From a checkpoint of a small segmentation model: 3.27M parameters, normuon at rate 0.03.
Rows from block 3 of a small segmentation model, named by matrix and row number. Rows with one number belong to one channel. Each number is 200 + 20 x the weight over its row's rms, rounded and kept within 0 to 999. All counts start at 0.
After each channel's rows are labels from the 100 images, of 14976, where the channel reaches its highest value: "peak on" is the class under the peak. Only what is clearly more common there than usual is listed. The data: Sentinel-2 satellite tiles (TerraMesh). In brackets: how many of the 100.
# convs0: first 3x3 conv (model.enc.1.1.convs.0.weight, 96x96x3x3, each kernel summed), inputs 0-95
# convs1: second 3x3 conv (model.enc.1.1.convs.1.weight, 96x96x3x3, transposed, each kernel summed), outputs 0-95

convs0.19,208,196,158,184,182,198,196,197,205,213,215,196,196,196,226,167,199,211,202,172,212,157,195,181,208,182,234,199,204,204,188,235,195,182,216,226,196,212,226,201,254,198,179,156,216,203,202,188,201,174,203,228,220,184,225,253,180,209,178,219,188,191,186,211,222,209,217,212,187,230,232,187,173,182,214,218,179,194,212,219,236,178,215,194,231,191,179,188,204,164,177,182,191,219,205,190
convs1.19,194,164,203,194,229,170,198,195,185,177,190,180,189,188,208,216,216,176,186,185,219,183,221,174,171,203,193,218,250,177,181,191,210,214,206,184,222,211,219,182,199,174,196,216,215,215,185,170,193,199,214,180,200,206,177,204,191,197,187,172,182,218,169,227,163,202,193,198,226,134,206,202,201,213,195,170,223,216,178,185,178,189,179,211,184,186,205,225,177,225,247,225,211,227,200,224
peak on: water (29)

convs0.10,183,203,162,194,236,149,176,179,178,219,201,209,256,193,203,181,202,188,162,187,182,211,205,195,207,215,182,214,208,205,192,190,211,201,233,187,193,211,223,193,211,179,213,244,198,187,217,152,225,186,187,235,242,185,192,208,180,199,206,230,187,201,172,219,224,203,209,194,215,182,195,222,208,182,176,210,184,206,160,195,186,201,195,190,198,194,206,184,247,177,195,199,196,181,170,192
convs1.10,200,217,192,220,204,200,216,191,177,178,168,232,207,220,195,176,185,195,227,181,194,179,181,232,189,237,209,220,182,228,206,185,183,206,185,225,204,194,177,180,176,188,188,199,221,196,221,195,192,203,213,185,188,195,207,172,231,211,222,187,217,179,239,176,194,180,207,241,207,222,214,173,227,238,185,184,220,212,198,167,203,232,213,197,154,192,209,177,183,187,176,212,185,238,244,192
peak on: water (46)

convs0.92,216,207,213,180,230,219,191,192,188,232,215,193,198,210,196,201,204,197,177,250,213,208,225,204,169,197,216,234,210,196,179,202,187,201,204,175,191,211,225,186,212,191,205,192,183,192,179,190,193,164,196,180,159,208,179,188,197,172,177,211,209,183,180,227,209,181,210,173,169,233,197,186,199,144,243,213,192,214,222,197,184,216,176,209,172,190,166,188,157,182,170,187,195,228,172,204
convs1.92,225,173,231,174,174,223,189,203,227,194,222,203,249,194,214,227,210,220,228,209,172,212,177,212,205,191,193,168,203,200,218,183,219,202,221,233,190,176,213,227,203,203,194,211,197,182,221,188,160,236,206,220,223,182,217,219,201,199,194,197,205,194,178,166,192,194,185,204,234,192,178,231,199,225,210,184,215,208,201,190,208,178,219,234,205,205,242,188,242,196,183,216,156,178,201,179
peak on: water (88)

convs0.46,199,192,223,166,172,178,198,179,213,208,219,215,208,213,196,147,197,186,165,197,195,225,212,186,168,170,183,193,178,154,187,173,194,187,249,181,165,187,217,167,205,184,168,201,173,187,195,187,195,197,180,213,211,206,173,187,216,218,196,193,196,200,196,181,240,196,212,174,204,234,207,189,201,225,192,189,211,219,217,206,178,233,193,181,194,193,214,167,233,173,190,181,203,204,231,191
convs1.46,188,201,184,197,235,218,209,210,201,214,195,207,187,149,205,186,190,196,236,184,205,188,209,203,226,176,230,191,216,204,216,204,168,212,151,205,202,142,183,193,182,207,216,181,195,203,199,208,174,165,219,179,170,228,240,192,199,187,195,200,168,224,190,173,197,175,184,206,191,167,169,180,220,228,232,207,223,217,201,204,217,199,197,176,174,203,219,227,204,223,195,175,175,210,204,199
peak on: water (59)

convs0.86,189,187,187,225,215,194,222,219,202,205,201,205,241,205,219,229,191,217,161,216,210,200,215,195,178,193,195,220,205,206,187,204,201,203,166,179,158,193,199,208,248,199,186,174,196,214,194,185,213,210,200,175,165,202,182,215,229,186,168,179,204,197,188,172,189,184,191,169,195,217,200,194,222,215,117,195,221,212,229,220,206,237,211,223,162,197,212,192,216,198,186,187,187,184,197,216
convs1.86,223,218,232,178,192,197,192,193,194,193,204,195,211,207,191,208,207,208,196,217,200,176,184,216,212,217,185,199,172,198,237,185,180,176,249,227,212,206,195,189,181,190,183,192,189,220,216,240,209,207,210,216,228,186,214,206,178,210,258,178,170,206,200,216,201,213,207,211,229,213,200,222,176,211,282,200,155,178,200,186,219,169,187,163,201,211,205,194,198,181,198,196,187,201,217,206
peak on: water (59)

convs0.7,218,189,179,216,187,198,203,231,184,227,221,189,192,184,198,214,205,203,227,195,184,189,187,196,207,214,173,197,230,196,209,212,186,201,213,180,186,188,211,200,177,186,164,197,202,200,199,192,209,224,175,196,220,210,157,152,227,217,214,201,192,205,226,180,207,210,205,246,221,205,168,212,259,244,172,177,190,211,200,225,178,219,173,192,168,221,174,213,227,230,201,204,188,188,238,188
convs1.7,214,198,227,174,209,211,194,203,219,205,191,178,182,233,160,216,203,185,168,195,204,208,203,195,219,183,223,209,212,194,181,192,211,212,220,226,209,225,214,184,207,228,212,230,211,194,196,235,224,216,237,200,204,182,179,199,166,251,174,218,194,205,222,199,179,179,219,197,200,196,200,196,171,206,228,225,177,167,201,237,181,192,236,231,214,173,181,199,178,214,178,238,234,205,188,220
peak on: water (38)

convs0.30,178,197,193,179,228,201,172,178,185,179,197,190,225,179,175,186,209,192,173,210,187,207,186,196,217,202,218,211,231,155,177,213,200,197,168,182,224,229,183,204,198,167,228,218,198,199,176,136,223,194,201,225,231,199,189,184,187,228,203,204,196,189,206,179,203,207,205,184,190,198,199,219,223,235,197,179,214,207,182,205,147,200,208,216,217,185,258,195,242,190,209,210,201,210,195,197
convs1.30,180,218,207,209,196,169,202,177,183,194,184,200,198,237,183,194,185,170,212,202,189,197,195,213,199,203,207,213,218,209,201,213,175,228,217,224,203,192,159,174,201,188,157,226,203,190,174,186,209,188,227,207,216,205,201,198,217,194,197,213,197,200,185,203,199,203,249,211,200,225,187,210,241,223,231,177,209,194,241,202,198,278,215,202,188,217,210,214,231,199,212,230,163,233,216,216
peak on: water (52)

convs0.17,231,206,239,181,231,166,215,197,184,213,178,200,245,205,180,191,211,223,219,158,212,176,199,196,216,208,203,154,218,217,192,200,207,195,205,237,202,197,201,216,201,211,209,236,170,193,198,219,211,205,204,202,206,216,241,199,214,158,225,205,193,212,180,207,230,185,191,222,205,231,184,199,210,193,264,202,218,189,189,210,200,188,192,188,155,185,205,212,185,175,186,183,190,212,209,232
convs1.17,194,178,145,200,189,221,192,198,185,190,201,198,156,171,198,181,218,212,164,174,174,161,208,160,209,203,187,216,200,192,173,217,207,186,194,164,192,236,221,192,202,189,214,179,217,180,198,173,235,203,196,226,195,236,203,215,184,159,206,197,208,197,165,191,159,184,182,182,178,182,221,202,216,200,171,193,189,199,178,205,169,174,214,219,199,216,197,198,190,187,209,169,188,191,173,207
peak on: snow or ice (35); water (30)

convs0.40,211,177,181,200,169,184,219,164,214,231,192,214,200,205,205,195,244,212,151,201,188,223,169,230,192,185,226,152,193,242,161,188,192,197,217,227,211,194,203,184,165,191,217,206,195,211,234,241,188,207,185,198,211,181,171,183,202,191,198,209,207,199,213,188,211,203,196,182,199,241,208,204,204,175,178,194,189,191,239,213,197,198,216,207,184,201,246,203,232,186,188,197,195,203,200,236
convs1.40,192,191,217,183,208,184,214,213,154,169,213,181,222,173,193,199,155,205,196,223,202,198,232,197,197,195,147,203,190,176,219,180,244,206,181,202,196,221,210,194,224,218,170,193,218,176,192,189,241,179,195,219,184,214,230,197,214,231,204,214,189,217,183,211,228,141,184,206,216,194,181,197,231,203,207,204,209,195,179,168,198,188,208,190,202,226,161,182,192,222,193,209,173,205,205,209
peak on: water (49); snow or ice (36)

convs0.65,188,178,251,188,225,189,196,190,204,216,206,214,209,220,221,192,203,181,183,188,209,204,197,229,208,208,175,223,181,197,173,204,197,201,223,162,144,219,212,204,235,198,194,231,245,186,208,205,191,191,220,204,168,204,205,210,205,224,173,193,201,175,211,194,176,190,205,203,242,182,203,195,173,147,228,182,198,180,180,202,202,201,241,209,156,217,197,178,188,192,176,186,220,219,198,205
convs1.65,178,202,185,181,206,230,195,188,227,196,203,203,180,224,195,210,206,175,184,186,187,180,218,228,198,198,200,208,204,228,179,221,173,211,188,245,243,187,183,186,204,198,168,205,185,214,211,188,211,205,196,136,179,204,185,174,202,210,180,197,223,221,211,228,189,206,179,207,216,184,210,219,209,203,177,214,257,209,226,209,164,184,208,209,186,172,205,224,153,179,210,191,173,206,169,211
peak on: water (45); snow or ice (35)

convs0.8,228,216,142,193,228,207,219,163,194,199,192,196,188,197,192,201,200,212,196,206,207,159,208,191,167,186,198,206,160,182,202,238,207,198,218,185,171,222,238,201,219,190,160,190,211,200,180,178,198,167,209,194,199,166,198,215,192,197,177,227,216,200,187,215,240,222,238,199,216,210,187,191,213,200,179,206,210,189,174,209,237,205,213,172,217,186,218,194,218,206,189,236,178,188,181,163
convs1.8,173,212,214,212,210,193,215,211,204,196,182,196,184,160,206,201,206,194,213,196,203,198,222,169,191,176,206,195,239,217,193,168,233,222,182,202,232,203,150,213,195,213,209,199,245,208,192,195,163,224,160,195,194,184,189,179,189,218,206,203,165,186,226,156,214,191,195,192,174,191,204,187,203,242,161,205,178,191,221,231,188,192,173,177,178,184,196,173,209,199,202,151,191,203,196,204
peak on: water (44)

convs0.70,193,208,198,236,225,223,194,225,212,210,209,195,179,174,212,205,252,190,197,229,184,161,211,177,222,219,189,234,185,159,239,205,187,197,214,202,188,203,174,197,202,209,189,217,219,181,205,185,216,227,238,180,189,219,185,189,190,195,189,199,197,235,210,182,188,213,178,210,190,171,196,220,240,197,162,182,171,213,208,182,214,201,149,181,204,213,221,200,172,190,190,173,182,183,185,185
convs1.70,197,192,175,201,175,202,183,197,191,215,211,171,215,203,169,220,178,193,174,188,184,175,186,182,192,185,198,177,175,250,203,165,248,185,201,191,194,206,231,211,199,193,236,198,187,193,214,221,208,232,179,239,200,210,217,195,209,241,188,201,209,181,219,225,218,180,180,209,192,213,190,218,175,199,198,201,211,185,165,226,185,185,236,220,191,207,161,192,200,168,158,202,243,206,203,195
peak on: water (42)

convs0.37,199,234,168,189,217,187,224,248,202,195,208,195,204,227,195,213,195,214,227,160,191,195,178,233,186,217,178,196,215,207,187,192,219,208,196,173,194,202,216,199,205,218,166,201,194,207,212,201,189,191,212,208,163,177,186,191,205,199,206,219,217,198,186,225,232,188,227,257,244,176,189,206,215,260,217,201,204,210,202,223,199,226,203,177,183,173,180,200,210,200,167,160,182,204,187,194
convs1.37,201,184,199,194,189,217,181,178,217,227,218,209,192,179,226,189,197,163,195,185,210,208,198,188,245,194,179,196,187,169,212,207,144,219,207,222,203,196,172,200,209,227,208,208,181,204,174,176,179,194,177,197,233,186,219,186,194,203,207,178,233,213,182,181,185,202,149,168,193,234,190,204,189,173,168,168,199,210,179,184,184,161,224,224,201,219,241,177,211,194,197,209,185,191,223,213
peak on: water (33); snow or ice (32)

convs0.62,178,177,216,215,194,227,198,204,205,229,187,225,192,207,173,183,246,204,166,201,169,231,198,189,220,201,194,163,169,181,199,209,196,224,223,193,179,201,162,185,175,186,219,190,186,204,196,157,195,200,180,200,241,216,230,182,204,198,193,196,203,205,198,196,201,201,212,208,186,232,235,175,211,204,204,227,192,211,186,219,217,198,169,165,161,210,199,199,179,191,182,168,190,209,183,255
convs1.62,209,192,181,201,197,186,199,216,167,179,216,165,191,184,222,179,182,201,202,171,198,164,192,180,191,208,230,213,236,158,187,199,208,167,189,201,198,189,236,177,193,217,213,204,221,193,186,231,221,211,238,191,169,209,169,200,191,213,188,215,214,185,220,197,235,215,192,195,216,185,191,212,232,170,200,203,206,181,214,166,184,196,250,213,170,186,206,219,201,179,194,218,227,211,158,166
peak on: snow or ice (40); water (39)

convs0.75,207,178,197,202,180,217,180,158,217,200,201,215,229,206,205,175,163,196,178,172,192,218,203,214,209,214,164,185,198,198,167,180,216,185,207,186,138,213,173,196,186,174,181,204,187,179,213,183,212,215,217,191,202,193,218,215,235,220,151,175,220,200,223,185,207,202,211,196,230,200,158,219,224,180,242,197,202,201,190,212,184,180,209,237,178,196,198,180,189,175,208,179,200,207,171,185
convs1.75,181,188,240,205,231,203,211,192,205,184,243,202,182,192,163,201,198,202,193,210,213,181,227,240,211,198,218,179,185,209,164,238,191,220,211,206,222,198,212,205,227,198,207,171,211,211,210,192,171,233,202,161,178,179,190,182,191,207,227,190,194,240,170,189,194,185,186,213,199,209,182,182,177,191,189,217,193,145,232,217,181,175,239,174,227,203,206,197,192,205,200,221,196,203,186,168
peak on: water (51)

convs0.13,190,230,158,213,231,197,184,171,174,194,209,193,203,207,201,202,207,206,214,190,218,186,200,224,178,189,248,210,198,206,219,172,171,175,199,185,189,210,238,180,223,197,198,182,183,168,195,170,205,179,236,163,214,182,201,215,195,182,233,182,182,183,219,237,217,211,214,185,236,208,208,198,143,184,203,197,191,198,238,198,196,172,205,210,230,180,189,210,192,205,229,224,202,196,227,193
convs1.13,208,196,197,205,192,205,235,185,186,178,191,207,167,215,205,187,233,189,201,196,210,197,245,173,208,222,207,208,227,208,194,177,225,242,173,216,208,248,172,197,191,188,179,203,196,239,208,185,181,206,171,193,185,169,218,184,199,235,197,203,188,223,193,217,178,191,183,201,188,189,191,201,215,210,189,192,247,193,182,166,202,213,177,182,200,238,176,198,180,193,218,169,148,202,175,187
peak on: water (38)

convs0.33,226,228,220,214,189,213,194,194,202,222,197,198,200,230,210,199,182,212,219,206,206,172,201,193,184,183,202,220,216,211,224,199,200,209,235,222,191,193,236,187,196,188,182,195,207,180,161,250,187,205,185,189,223,184,191,189,196,212,229,192,211,241,201,185,207,154,212,223,219,223,205,171,248,271,182,225,214,200,166,208,202,193,182,187,197,197,226,213,182,183,177,184,175,201,213,194
convs1.33,215,215,166,254,222,173,183,190,183,209,221,185,192,218,196,222,215,199,210,199,218,198,188,225,206,179,208,179,196,219,186,205,214,203,170,217,219,181,198,211,203,206,190,198,185,200,204,168,177,203,168,234,184,182,219,197,184,155,172,211,171,189,237,198,191,238,189,195,175,185,172,199,179,179,194,200,174,164,232,206,181,240,222,206,200,178,196,210,206,252,214,203,199,167,200,211
peak on: water (35)

convs0.87,210,164,238,199,222,223,183,182,227,205,207,203,215,204,203,197,221,200,221,197,213,204,227,229,200,194,177,211,200,199,201,179,200,192,182,194,154,212,225,211,182,173,208,214,186,173,192,204,192,187,185,137,180,206,181,195,212,215,144,184,215,194,200,181,184,185,224,180,217,188,181,197,193,174,249,175,230,199,175,195,188,205,211,195,178,207,164,193,183,189,200,164,178,184,159,199
convs1.87,196,226,223,173,183,196,189,210,232,198,224,204,208,223,183,236,190,234,173,236,199,214,209,236,184,204,195,218,163,186,174,202,198,173,220,206,222,218,176,162,224,212,156,201,199,200,200,186,218,202,224,237,187,186,215,183,168,167,230,225,191,218,195,193,203,215,199,216,210,248,209,211,191,206,205,186,219,216,212,167,198,206,231,205,198,219,192,189,184,207,173,193,237,181,223,214
peak on: water (75)

convs0.64,194,218,236,171,236,212,206,222,200,205,195,225,241,198,201,193,206,205,224,174,186,172,217,217,193,190,202,180,220,197,203,216,206,191,167,205,209,217,248,203,220,219,189,185,236,225,204,237,205,205,232,206,203,197,166,197,199,215,190,210,206,209,225,194,215,195,200,235,190,144,199,186,195,200,148,209,222,225,181,216,210,217,182,180,221,197,208,201,192,237,218,149,211,205,194,198
convs1.64,188,171,169,195,184,189,211,232,211,209,201,197,183,239,176,197,198,187,170,218,198,214,190,171,246,209,205,229,153,194,182,207,194,195,225,194,189,166,192,176,224,195,198,217,203,172,216,206,194,199,208,210,226,207,223,188,220,200,208,185,172,186,198,189,164,202,219,189,229,235,227,237,178,176,227,175,205,197,194,199,178,210,236,232,199,203,172,230,170,200,178,200,210,201,223,168
peak on: snow or ice (36); water (34)

convs0.43,226,186,204,175,235,165,183,198,196,223,197,213,196,203,174,162,198,168,159,198,189,229,206,234,196,196,183,173,198,161,178,206,197,217,199,196,199,197,216,175,227,212,203,173,178,211,174,183,191,197,218,193,214,189,208,150,181,203,199,213,192,192,215,175,211,173,209,174,221,206,190,214,208,252,217,174,198,193,203,211,160,214,188,184,164,174,203,169,204,168,182,211,202,226,211,219
convs1.43,160,191,198,198,211,190,253,211,195,207,216,216,179,175,190,172,178,168,188,158,183,203,165,182,218,206,225,196,177,204,198,167,219,177,201,183,194,180,226,200,210,218,197,198,224,168,210,202,215,199,205,218,189,192,195,203,242,225,207,143,212,220,222,196,204,176,201,240,193,197,209,189,207,159,196,192,205,194,224,205,186,221,224,177,205,204,240,200,199,197,233,203,193,170,173,189
peak on: water (54)

convs0.57,221,206,212,210,207,173,181,206,189,217,211,198,198,204,197,179,160,193,183,181,235,205,203,209,153,207,177,251,197,186,195,201,193,215,216,216,169,180,216,244,211,190,177,207,211,202,201,177,180,217,186,212,192,191,174,198,200,190,170,207,161,191,179,180,225,205,191,192,213,199,183,196,221,180,136,213,218,192,182,205,211,207,159,182,204,181,201,174,201,201,170,183,172,241,194,167
convs1.57,169,204,171,173,210,218,220,193,199,224,187,199,226,188,197,193,208,168,207,233,177,178,195,175,232,191,219,142,193,229,201,201,173,178,220,219,202,201,193,176,164,164,213,193,212,195,171,225,213,206,194,188,177,188,246,211,203,205,212,197,212,194,211,218,194,183,209,199,209,196,202,216,208,205,249,194,183,233,197,195,201,193,237,216,178,217,224,207,194,213,201,216,200,152,180,241
peak on: water (47)

convs0.18,206,185,194,213,218,176,185,182,209,212,195,188,197,182,205,204,220,255,181,219,239,215,193,218,192,249,214,209,211,189,206,216,209,202,155,195,251,197,190,200,173,213,200,192,184,203,233,191,204,214,209,231,205,196,231,201,188,192,220,195,169,215,196,201,186,230,209,217,198,215,209,186,202,201,206,218,215,174,186,274,172,165,168,193,220,215,227,219,199,218,210,177,197,187,196,193
convs1.18,171,207,185,217,180,208,200,230,197,160,202,191,210,208,201,197,221,199,173,194,167,175,224,162,213,172,202,187,228,195,163,220,178,227,218,202,180,217,225,186,216,161,181,192,201,180,190,177,213,189,185,207,156,198,182,187,204,187,184,197,252,203,192,222,159,214,198,192,206,219,207,172,173,197,205,186,254,205,165,178,182,209,220,211,205,212,169,211,175,208,207,202,213,196,217,205
peak on: snow or ice (42); water (32)