From a checkpoint of a small segmentation model.
Model: 3.27M parameters, 64-pixel images, arch unet, activation relu, widths [96, 96, 192].
Training: normuon at rate 0.03, held-out accuracy 76%.
Data: 145000 training examples, 2.2 epochs.
Rows from block 7 of a small segmentation model, named by matrix and row number. Rows with one number belong to one channel. Each number is 500 + 40 x the weight over its row's rms, rounded and kept within 0 to 999. All counts start at 0. Numbers have three digits each. After the name is the row's rms in percent of the matrix's.
After each channel's rows are labels from the 100 images, of 14976, where the channel reaches its highest value: "peak on" is the class under the peak. Only what is clearly more common there than usual is listed. The data: Sentinel-2 satellite tiles (TerraMesh). In brackets: how many of the 100.
# convs0: first 3x3 conv (model.decb.0.1.convs.0.weight, 96x96x3x3, each kernel summed), inputs 48-95
# convs1: second 3x3 conv (model.decb.0.1.convs.1.weight, 96x96x3x3, transposed, each kernel summed), outputs 48-95

convs0.74 077:494485521536524504490531468505555498478517501467475508516504615468453458430496488415485495542451500507545529456463485495420439509484543476511513
convs1.74 096:560557486420521426517471529499488503560487496511533558467451445476544520531530525490467474430577495447550514533567490455544533513499452476480512
peak on: trees (41)

convs0.30 082:511560491482464519508594531481477465526540494491448532464498452365531531475543490525527546475487504543522526526517468502564564520483424496500563
convs1.30 077:554538532499555496499467490492485549522513476460553489545486520510508493541536511519458471486527489479471480469425504497395439470590562528500443
peak on: water (79)

convs0.71 151:459500485542516543525511437543488435439506484493464532531503435531532496578498455475486460438482471520536459521477433463546520505440432515512474
convs1.71 140:464463494508522554469534501480498569534464502474495540442500505508541500381491535493465524471551539499470512424438524520491505478547524452456522
peak on: crops (50)

convs0.48 098:479571498463499522500486458531531431461504517472480537569506492539523460475467497455532494492521521483449515496472502479535541496499527463519506
convs1.48 108:504567509480484517538490563461546568473575516549495561476475516514526536492451542581495496544462516536530449531483449557471458446496523501563507
peak on: snow or ice (43); water (33)

convs0.45 112:512526482464492512526472483569585376473512532402482494527480510527456487483418464478478450467439458542571475480523468415547505498539491482522444
convs1.45 128:431509525487523492522563529423499562522478466463498551508509496480486544513505520485463464528525539510494537453546524482454492543420479532544527
peak on: crops (50)

convs0.16 123:465528474445526444453462509496479543587523507491521512468557449504518437452475568544486439495455559488445525535508536517550504537527476423465523
convs1.16 118:502485501465431466539518504471469431522490540490494448529505494468389531543490455472504506444463481434526516519596514489442525460377447555514437
peak on: snow or ice (58); water (29)

convs0.82 095:485457522519511521556498475501552487497513530492483501506511540493417566617544461512503497518535479522637542551466466545440484481512502577501522
convs1.82 091:528500492481460427486503559509487545528514504534569541501461526490558427520524524555484459613533491470545502582641506532543470541434467537489384
peak on: water (37)

convs0.89 115:408551488507581438477556487544626477484461464435409489491524474454482466510496452448485431515446511499500477449499473473508487465569565505488542
convs1.89 109:508439472496449468553475570374493495548511546591520462438476495490433467467523523461520460486462459462462542528495467499491514592427544529530451
peak on: snow or ice (50)

convs0.51 099:640606499483535480449470495549563505502467503402479510502552441519554539533488541504503505519514531507525530493546513513583542532600445466541501
convs1.51 101:420449558506527525492448496486462520488530511584515519462507484517517497464511471525555541472481551510500511430385527523396451382592506520513507
peak on: snow or ice (42); water (28)

convs0.38 102:546482522491482514486511476507489453427498496472505507514400505503542545530491486499491501463534441514521488478472486387501485527494506473486490
convs1.38 092:439501458576516515500533453441532477515502487513454423553493501510461513505451509477499556500496482509531490544459516492469511485421399521498512
peak on: snow or ice (52); water (39)

convs0.50 108:529506553530526475532516515536521474473479504522606457531423573466452547521464454488502410455441471485523468537476525487537513515583469508510491
convs1.50 102:500463386523515508504459458475450508458477477572472522520501441557554524511488462429505566540443533502566465497537512521442522531474462511502481
peak on: snow or ice (39); water (37)

convs0.65 112:538454483510518465514506553477483420477465501454538487462399517507514537491467468454516456449536414498507464458483464413540494498472435480468491
convs1.65 113:536481436549416521495534542488445502487557493591527421499560504473463459482504472475477513530500437477548498497557503502426427496441446559465498
peak on: snow or ice (52); water (28)

convs0.0 097:409514404484458504513550435531529570523462514499457493558513426511529502474509531521506595585568593513572489490569483499500525529496464521495521
convs1.0 093:510516484526540533524509493533485489501496503423505416523579556447500504572448456447512512483490534489497511505469540446517517550450532504490603
peak on: snow or ice (42); water (40)

convs0.61 104:502536502454479383450469535468486525488476457540466474489526547488522488363507523514561460487488500495387442449457523500508454510549545510490536
convs1.61 097:492501466501534517494506489562498480545473549486525430517506501506578512498453447494434453403524483587424518495478479465526568459456474464449561
peak on: snow or ice (44)

convs0.18 086:450483463406521539459430459485534513544494504453425392503472506528478490552455521440452477479420522507504505561429548538525509473521560471505500
convs1.18 109:500566451445470472517467575473521515570482487528486566457537453461563546448505502516580545530498511559535496456454549497496535560519431466503539
peak on: crops (40)

convs0.77 082:494524452443454492506481489483424489459554529462548513490518488496507568556508463540529503536560504563588553522554497514534497511494432547544485
convs1.77 101:532485555590547492479465513551494531491421506517536505484566508473557473514544521493431513437558484491524469513461493572465503508552595513501479
peak on: snow or ice (45); water (36)

convs0.86 080:488536522497506433530439500475511508502504558471504491513455487490465517510529493508579490495491491510476499492576558397550450471551520460442567
convs1.86 097:505460483538524517444483488480571487509463494546532412576532578481509497478498571420469525543504479501513521497444439528490498528539561596548519
peak on: snow or ice (41); water (40)

convs0.80 121:531489442472453509503527518486517512547507534508467428527460411490592480471501493558472498533530577545434511502511533502579504507490455467438488
convs1.80 114:466541506499504478502489515493496471514530523469515450542500534472413481576509475432508528507450457484516557580553455492457438519448480503541472
peak on: snow or ice (48)

convs0.91 095:448498481545489535489433484463549454546532527437462549579529483488478522556508464447475466456425497541468498556501489484475541552398491475479493
convs1.91 087:532522493477545530534539455523487484512455476528518530501504503482546472418494481525546521465585452487547517529551521456519475543609497481435494
peak on: crops (42)

convs0.12 106:518516533511569503523483488481520533487497529483488423453509584492425471467462533532532530483456543495530522560486512545442498500533636465540472
convs1.12 131:434525514465439466514494570482459534532512508520483553563582398434482488494545493557507483472536502508495556477537526499471531476442466454470544
peak on: snow or ice (33)

convs0.70 123:550531474467493463486511509531506496519483519515489470489492454513521487389439515509472490446465494492443475457476482396569504492524521423457496
convs1.70 112:547473521521460520516470517435488492499534468547535422516511507509445460594536520487470469545472444438594484513585465545466533514414473582524400
peak on: snow or ice (35)

convs0.11 098:491487459518493571462551521525508476525505504437442464476554438476452510591468473504469448537486484532580520558457456537496523510502521521499512
convs1.11 083:507460470579442477488456513490474532481521447533571560489531531523536539470514553496446481458536485444447481502450517549467463538458487583541496
peak on: water (51)

convs0.37 089:525553549507508467550468480536558514445499541501514465442485524486495430556520497484459501469597483482492547477450469523450431503568546627541499
convs1.37 108:510521509419459586441573495471511491521502449505543471490531487541451478506488533580564479508520488529517479515504506472493456495492429486505468
peak on: water (32)

convs0.8 086:500463495618536461519508498557494500493494467468455530514521490484501497527476470511442509491502543552536504553453478517500460516467480479546465
convs1.8 093:421542493516452473495462566495433538508478461478506503540539495482539429539587481572526542474516529486443470507532504496520552530391542507502546
peak on: snow or ice (48); water (34)

convs0.92 072:478499534450506514515516552456504551585538470433503467511519510505424461495474509451508425479477481474508506560501536587425486515397591481515457
convs1.92 067:456545483503499479535479493544522441381486429548515553562465543515475491493483447474486517494529483518450452554524479524473497515573581452499538
peak on: trees (55)

convs0.41 095:490492537473486465513486529480437466478537492549544480495408516496511502490483500550555481524491412513478442456515477457532541456502480511452514
convs1.41 092:537444458531500556483550427536522481460501537518413469516569506529549477550447471483510525474542555509543502502489497499440452490490473478519526
peak on: water (55); snow or ice (36)

convs0.21 124:557524489492498496506507497470486494499532522540457477533532483519529536562547458531438551466553464455500512472454453536509433492530476537514493
convs1.21 072:490486461443507535517472520544507485483493498582563513489458490468511513515497501468577460510423513553482495507509476548556569438501440471490502
peak on: water (39)

convs0.66 083:473541489466479463448526511491483480472497497454522407453433510453469486496505516509534484466563537471477610474474511540531480490476479510523456
convs1.66 098:589478515470484506550504492468494536516512531478497488539565555536536417480533539512565553520468456498527500508475485468509493514590399495493528
peak on: trees (45)

convs0.57 145:493551500499500541473531497453479449441492460554488463563474532490503500523550433475490493442543406489535442479428447508509515461525472561524531
convs1.57 132:525474511532472415500535537472497531566521507527502606392555527460456490524466562545504515569469494488455568479574469491546489535393489512504475
peak on: snow or ice (42)

convs0.23 140:508457515504502605539508454560572439501469519449497539478505461511507519585490502471446433460446493545528485593493479451496516509439466471491494
convs1.23 131:480525428452515523487529558471469524546503519519495564457543462523544467450493540544476507483582513579489535450515525542520492464525468456472555
peak on: crops (45)

convs0.34 091:425554483494541511467483495447493459398536497502508464503549605532478512472457478404529455544473461493473513477491438471480494494519545498457522
convs1.34 136:478493579526477448494440490451488549558450509442517510479544428538494512514483608514490494442517524510523528529478499515607493511456532487521465
peak on: snow or ice (39)

convs0.85 157:480513538498589604554518469518548407451492487554465520544486446481497520595549447455543510477500435566581468536473465469495508511484461520505554
convs1.85 099:524472518479431465472517549463484531494528539431535451496525484504454481503554531507412445502476457509454546440587486456492506515497424512502434
peak on: crops (41)

convs0.36 081:516463516449510516517499412501544514492495439485472477501403548521549537453521510439485527497520485466489468477450503459491535510506520424497491
convs1.36 091:576517491577420589499534477506441522488511480477527373544526506483485484531525489536552529514533500523464513477409496557485491456467547470497529
peak on: snow or ice (51); water (32)

convs0.14 080:521552496556500506486512475497463518515434456484474506471446463464503476488552512516560517483561476544434488480522538471531522537534460505592464
convs1.14 098:499489471437584505511483501512476511479551521498495354505566510437474526428494515477508535507525512501468444571406516545456447402517525520517517
peak on: snow or ice (43); water (34)

convs0.55 088:511501442514538515558526492464536481493506541504506463465506478494491538548459572579526479484464651494575458524551518420560504538559523477513528
convs1.55 074:494475577463506540488431461484493534538531538512462464494470448528529508451538471536577505442472513512462513443499473569489521487555514564501510
peak on: water (39); snow or ice (39)

convs0.76 095:597416433474470539550537509540528515545509505424488489530510469538494515586497501526486496506557528533560508510477476501486503497506372512553475
convs1.76 087:417475531531520524459440449490552509514439515559490568413404520494489562444527507503520549547455544528507489436497448527549472540493506473512455
peak on: water (28)

convs0.32 110:507529492438501455469432480477488533457495530505475480500469525450486504375500550482498518506451548487421492452510555486488447480516549471501500
convs1.32 123:480490503459515486479517494488593520572499465455497529506471483528571476522421489484498481475521510542447548494529513447508546512433496495533550
peak on: snow or ice (42)

convs0.79 085:511531480613474495531508535500486490558531523434554517453584470467480491561502478538480433544456558496537582465545540501540447476468413517541473
convs1.79 088:447513521412515429463492501461480436537466444489436472487474468529544526481469469474454464502560469490411521577472503522460550461451458519458478
peak on: snow or ice (41); water (29)

convs0.72 088:600492454497507491496541503566485499510523501495493557581575449515470510605510499493494455495480471487526488510494500469496471538439387589547504
convs1.72 080:482533473518449447482520569494483429555508509494451552450502577476553547572485464490475384465494553562534500565483480561529484481497513448475476
peak on: water (35)

convs0.42 113:510448494417499430450497533555460487502497480486518551514469494508517489439459522513546487490434463511472473474530488504534552508472489448460467
convs1.42 112:547448509543477468534489434530534503426541516491448486494497501528453529628524475501499428430472502440534491503487521507476469485469533528560442
peak on: snow or ice (52)

convs0.73 077:507445529455513555525516456517556557477545486523489452537490541512509496509549478505543531507574516517491518574467514605520459524466537494496488
convs1.73 084:452473531456481495490481528524469507487456457458545515474545471460484502485532562561462531449564524508534452501576505495566546456406476525482454
peak on: water (39)

convs0.68 107:567510499483516549527498473495544526423512472479503536484426519519481490540462492494478529440518449481480511472447411429490540520577453465463498
convs1.68 090:540470512505464521447484480513511509534474465485452465558502516535467481529543529535610513590500536551516463502485517541533428457437503517550449
peak on: water (76)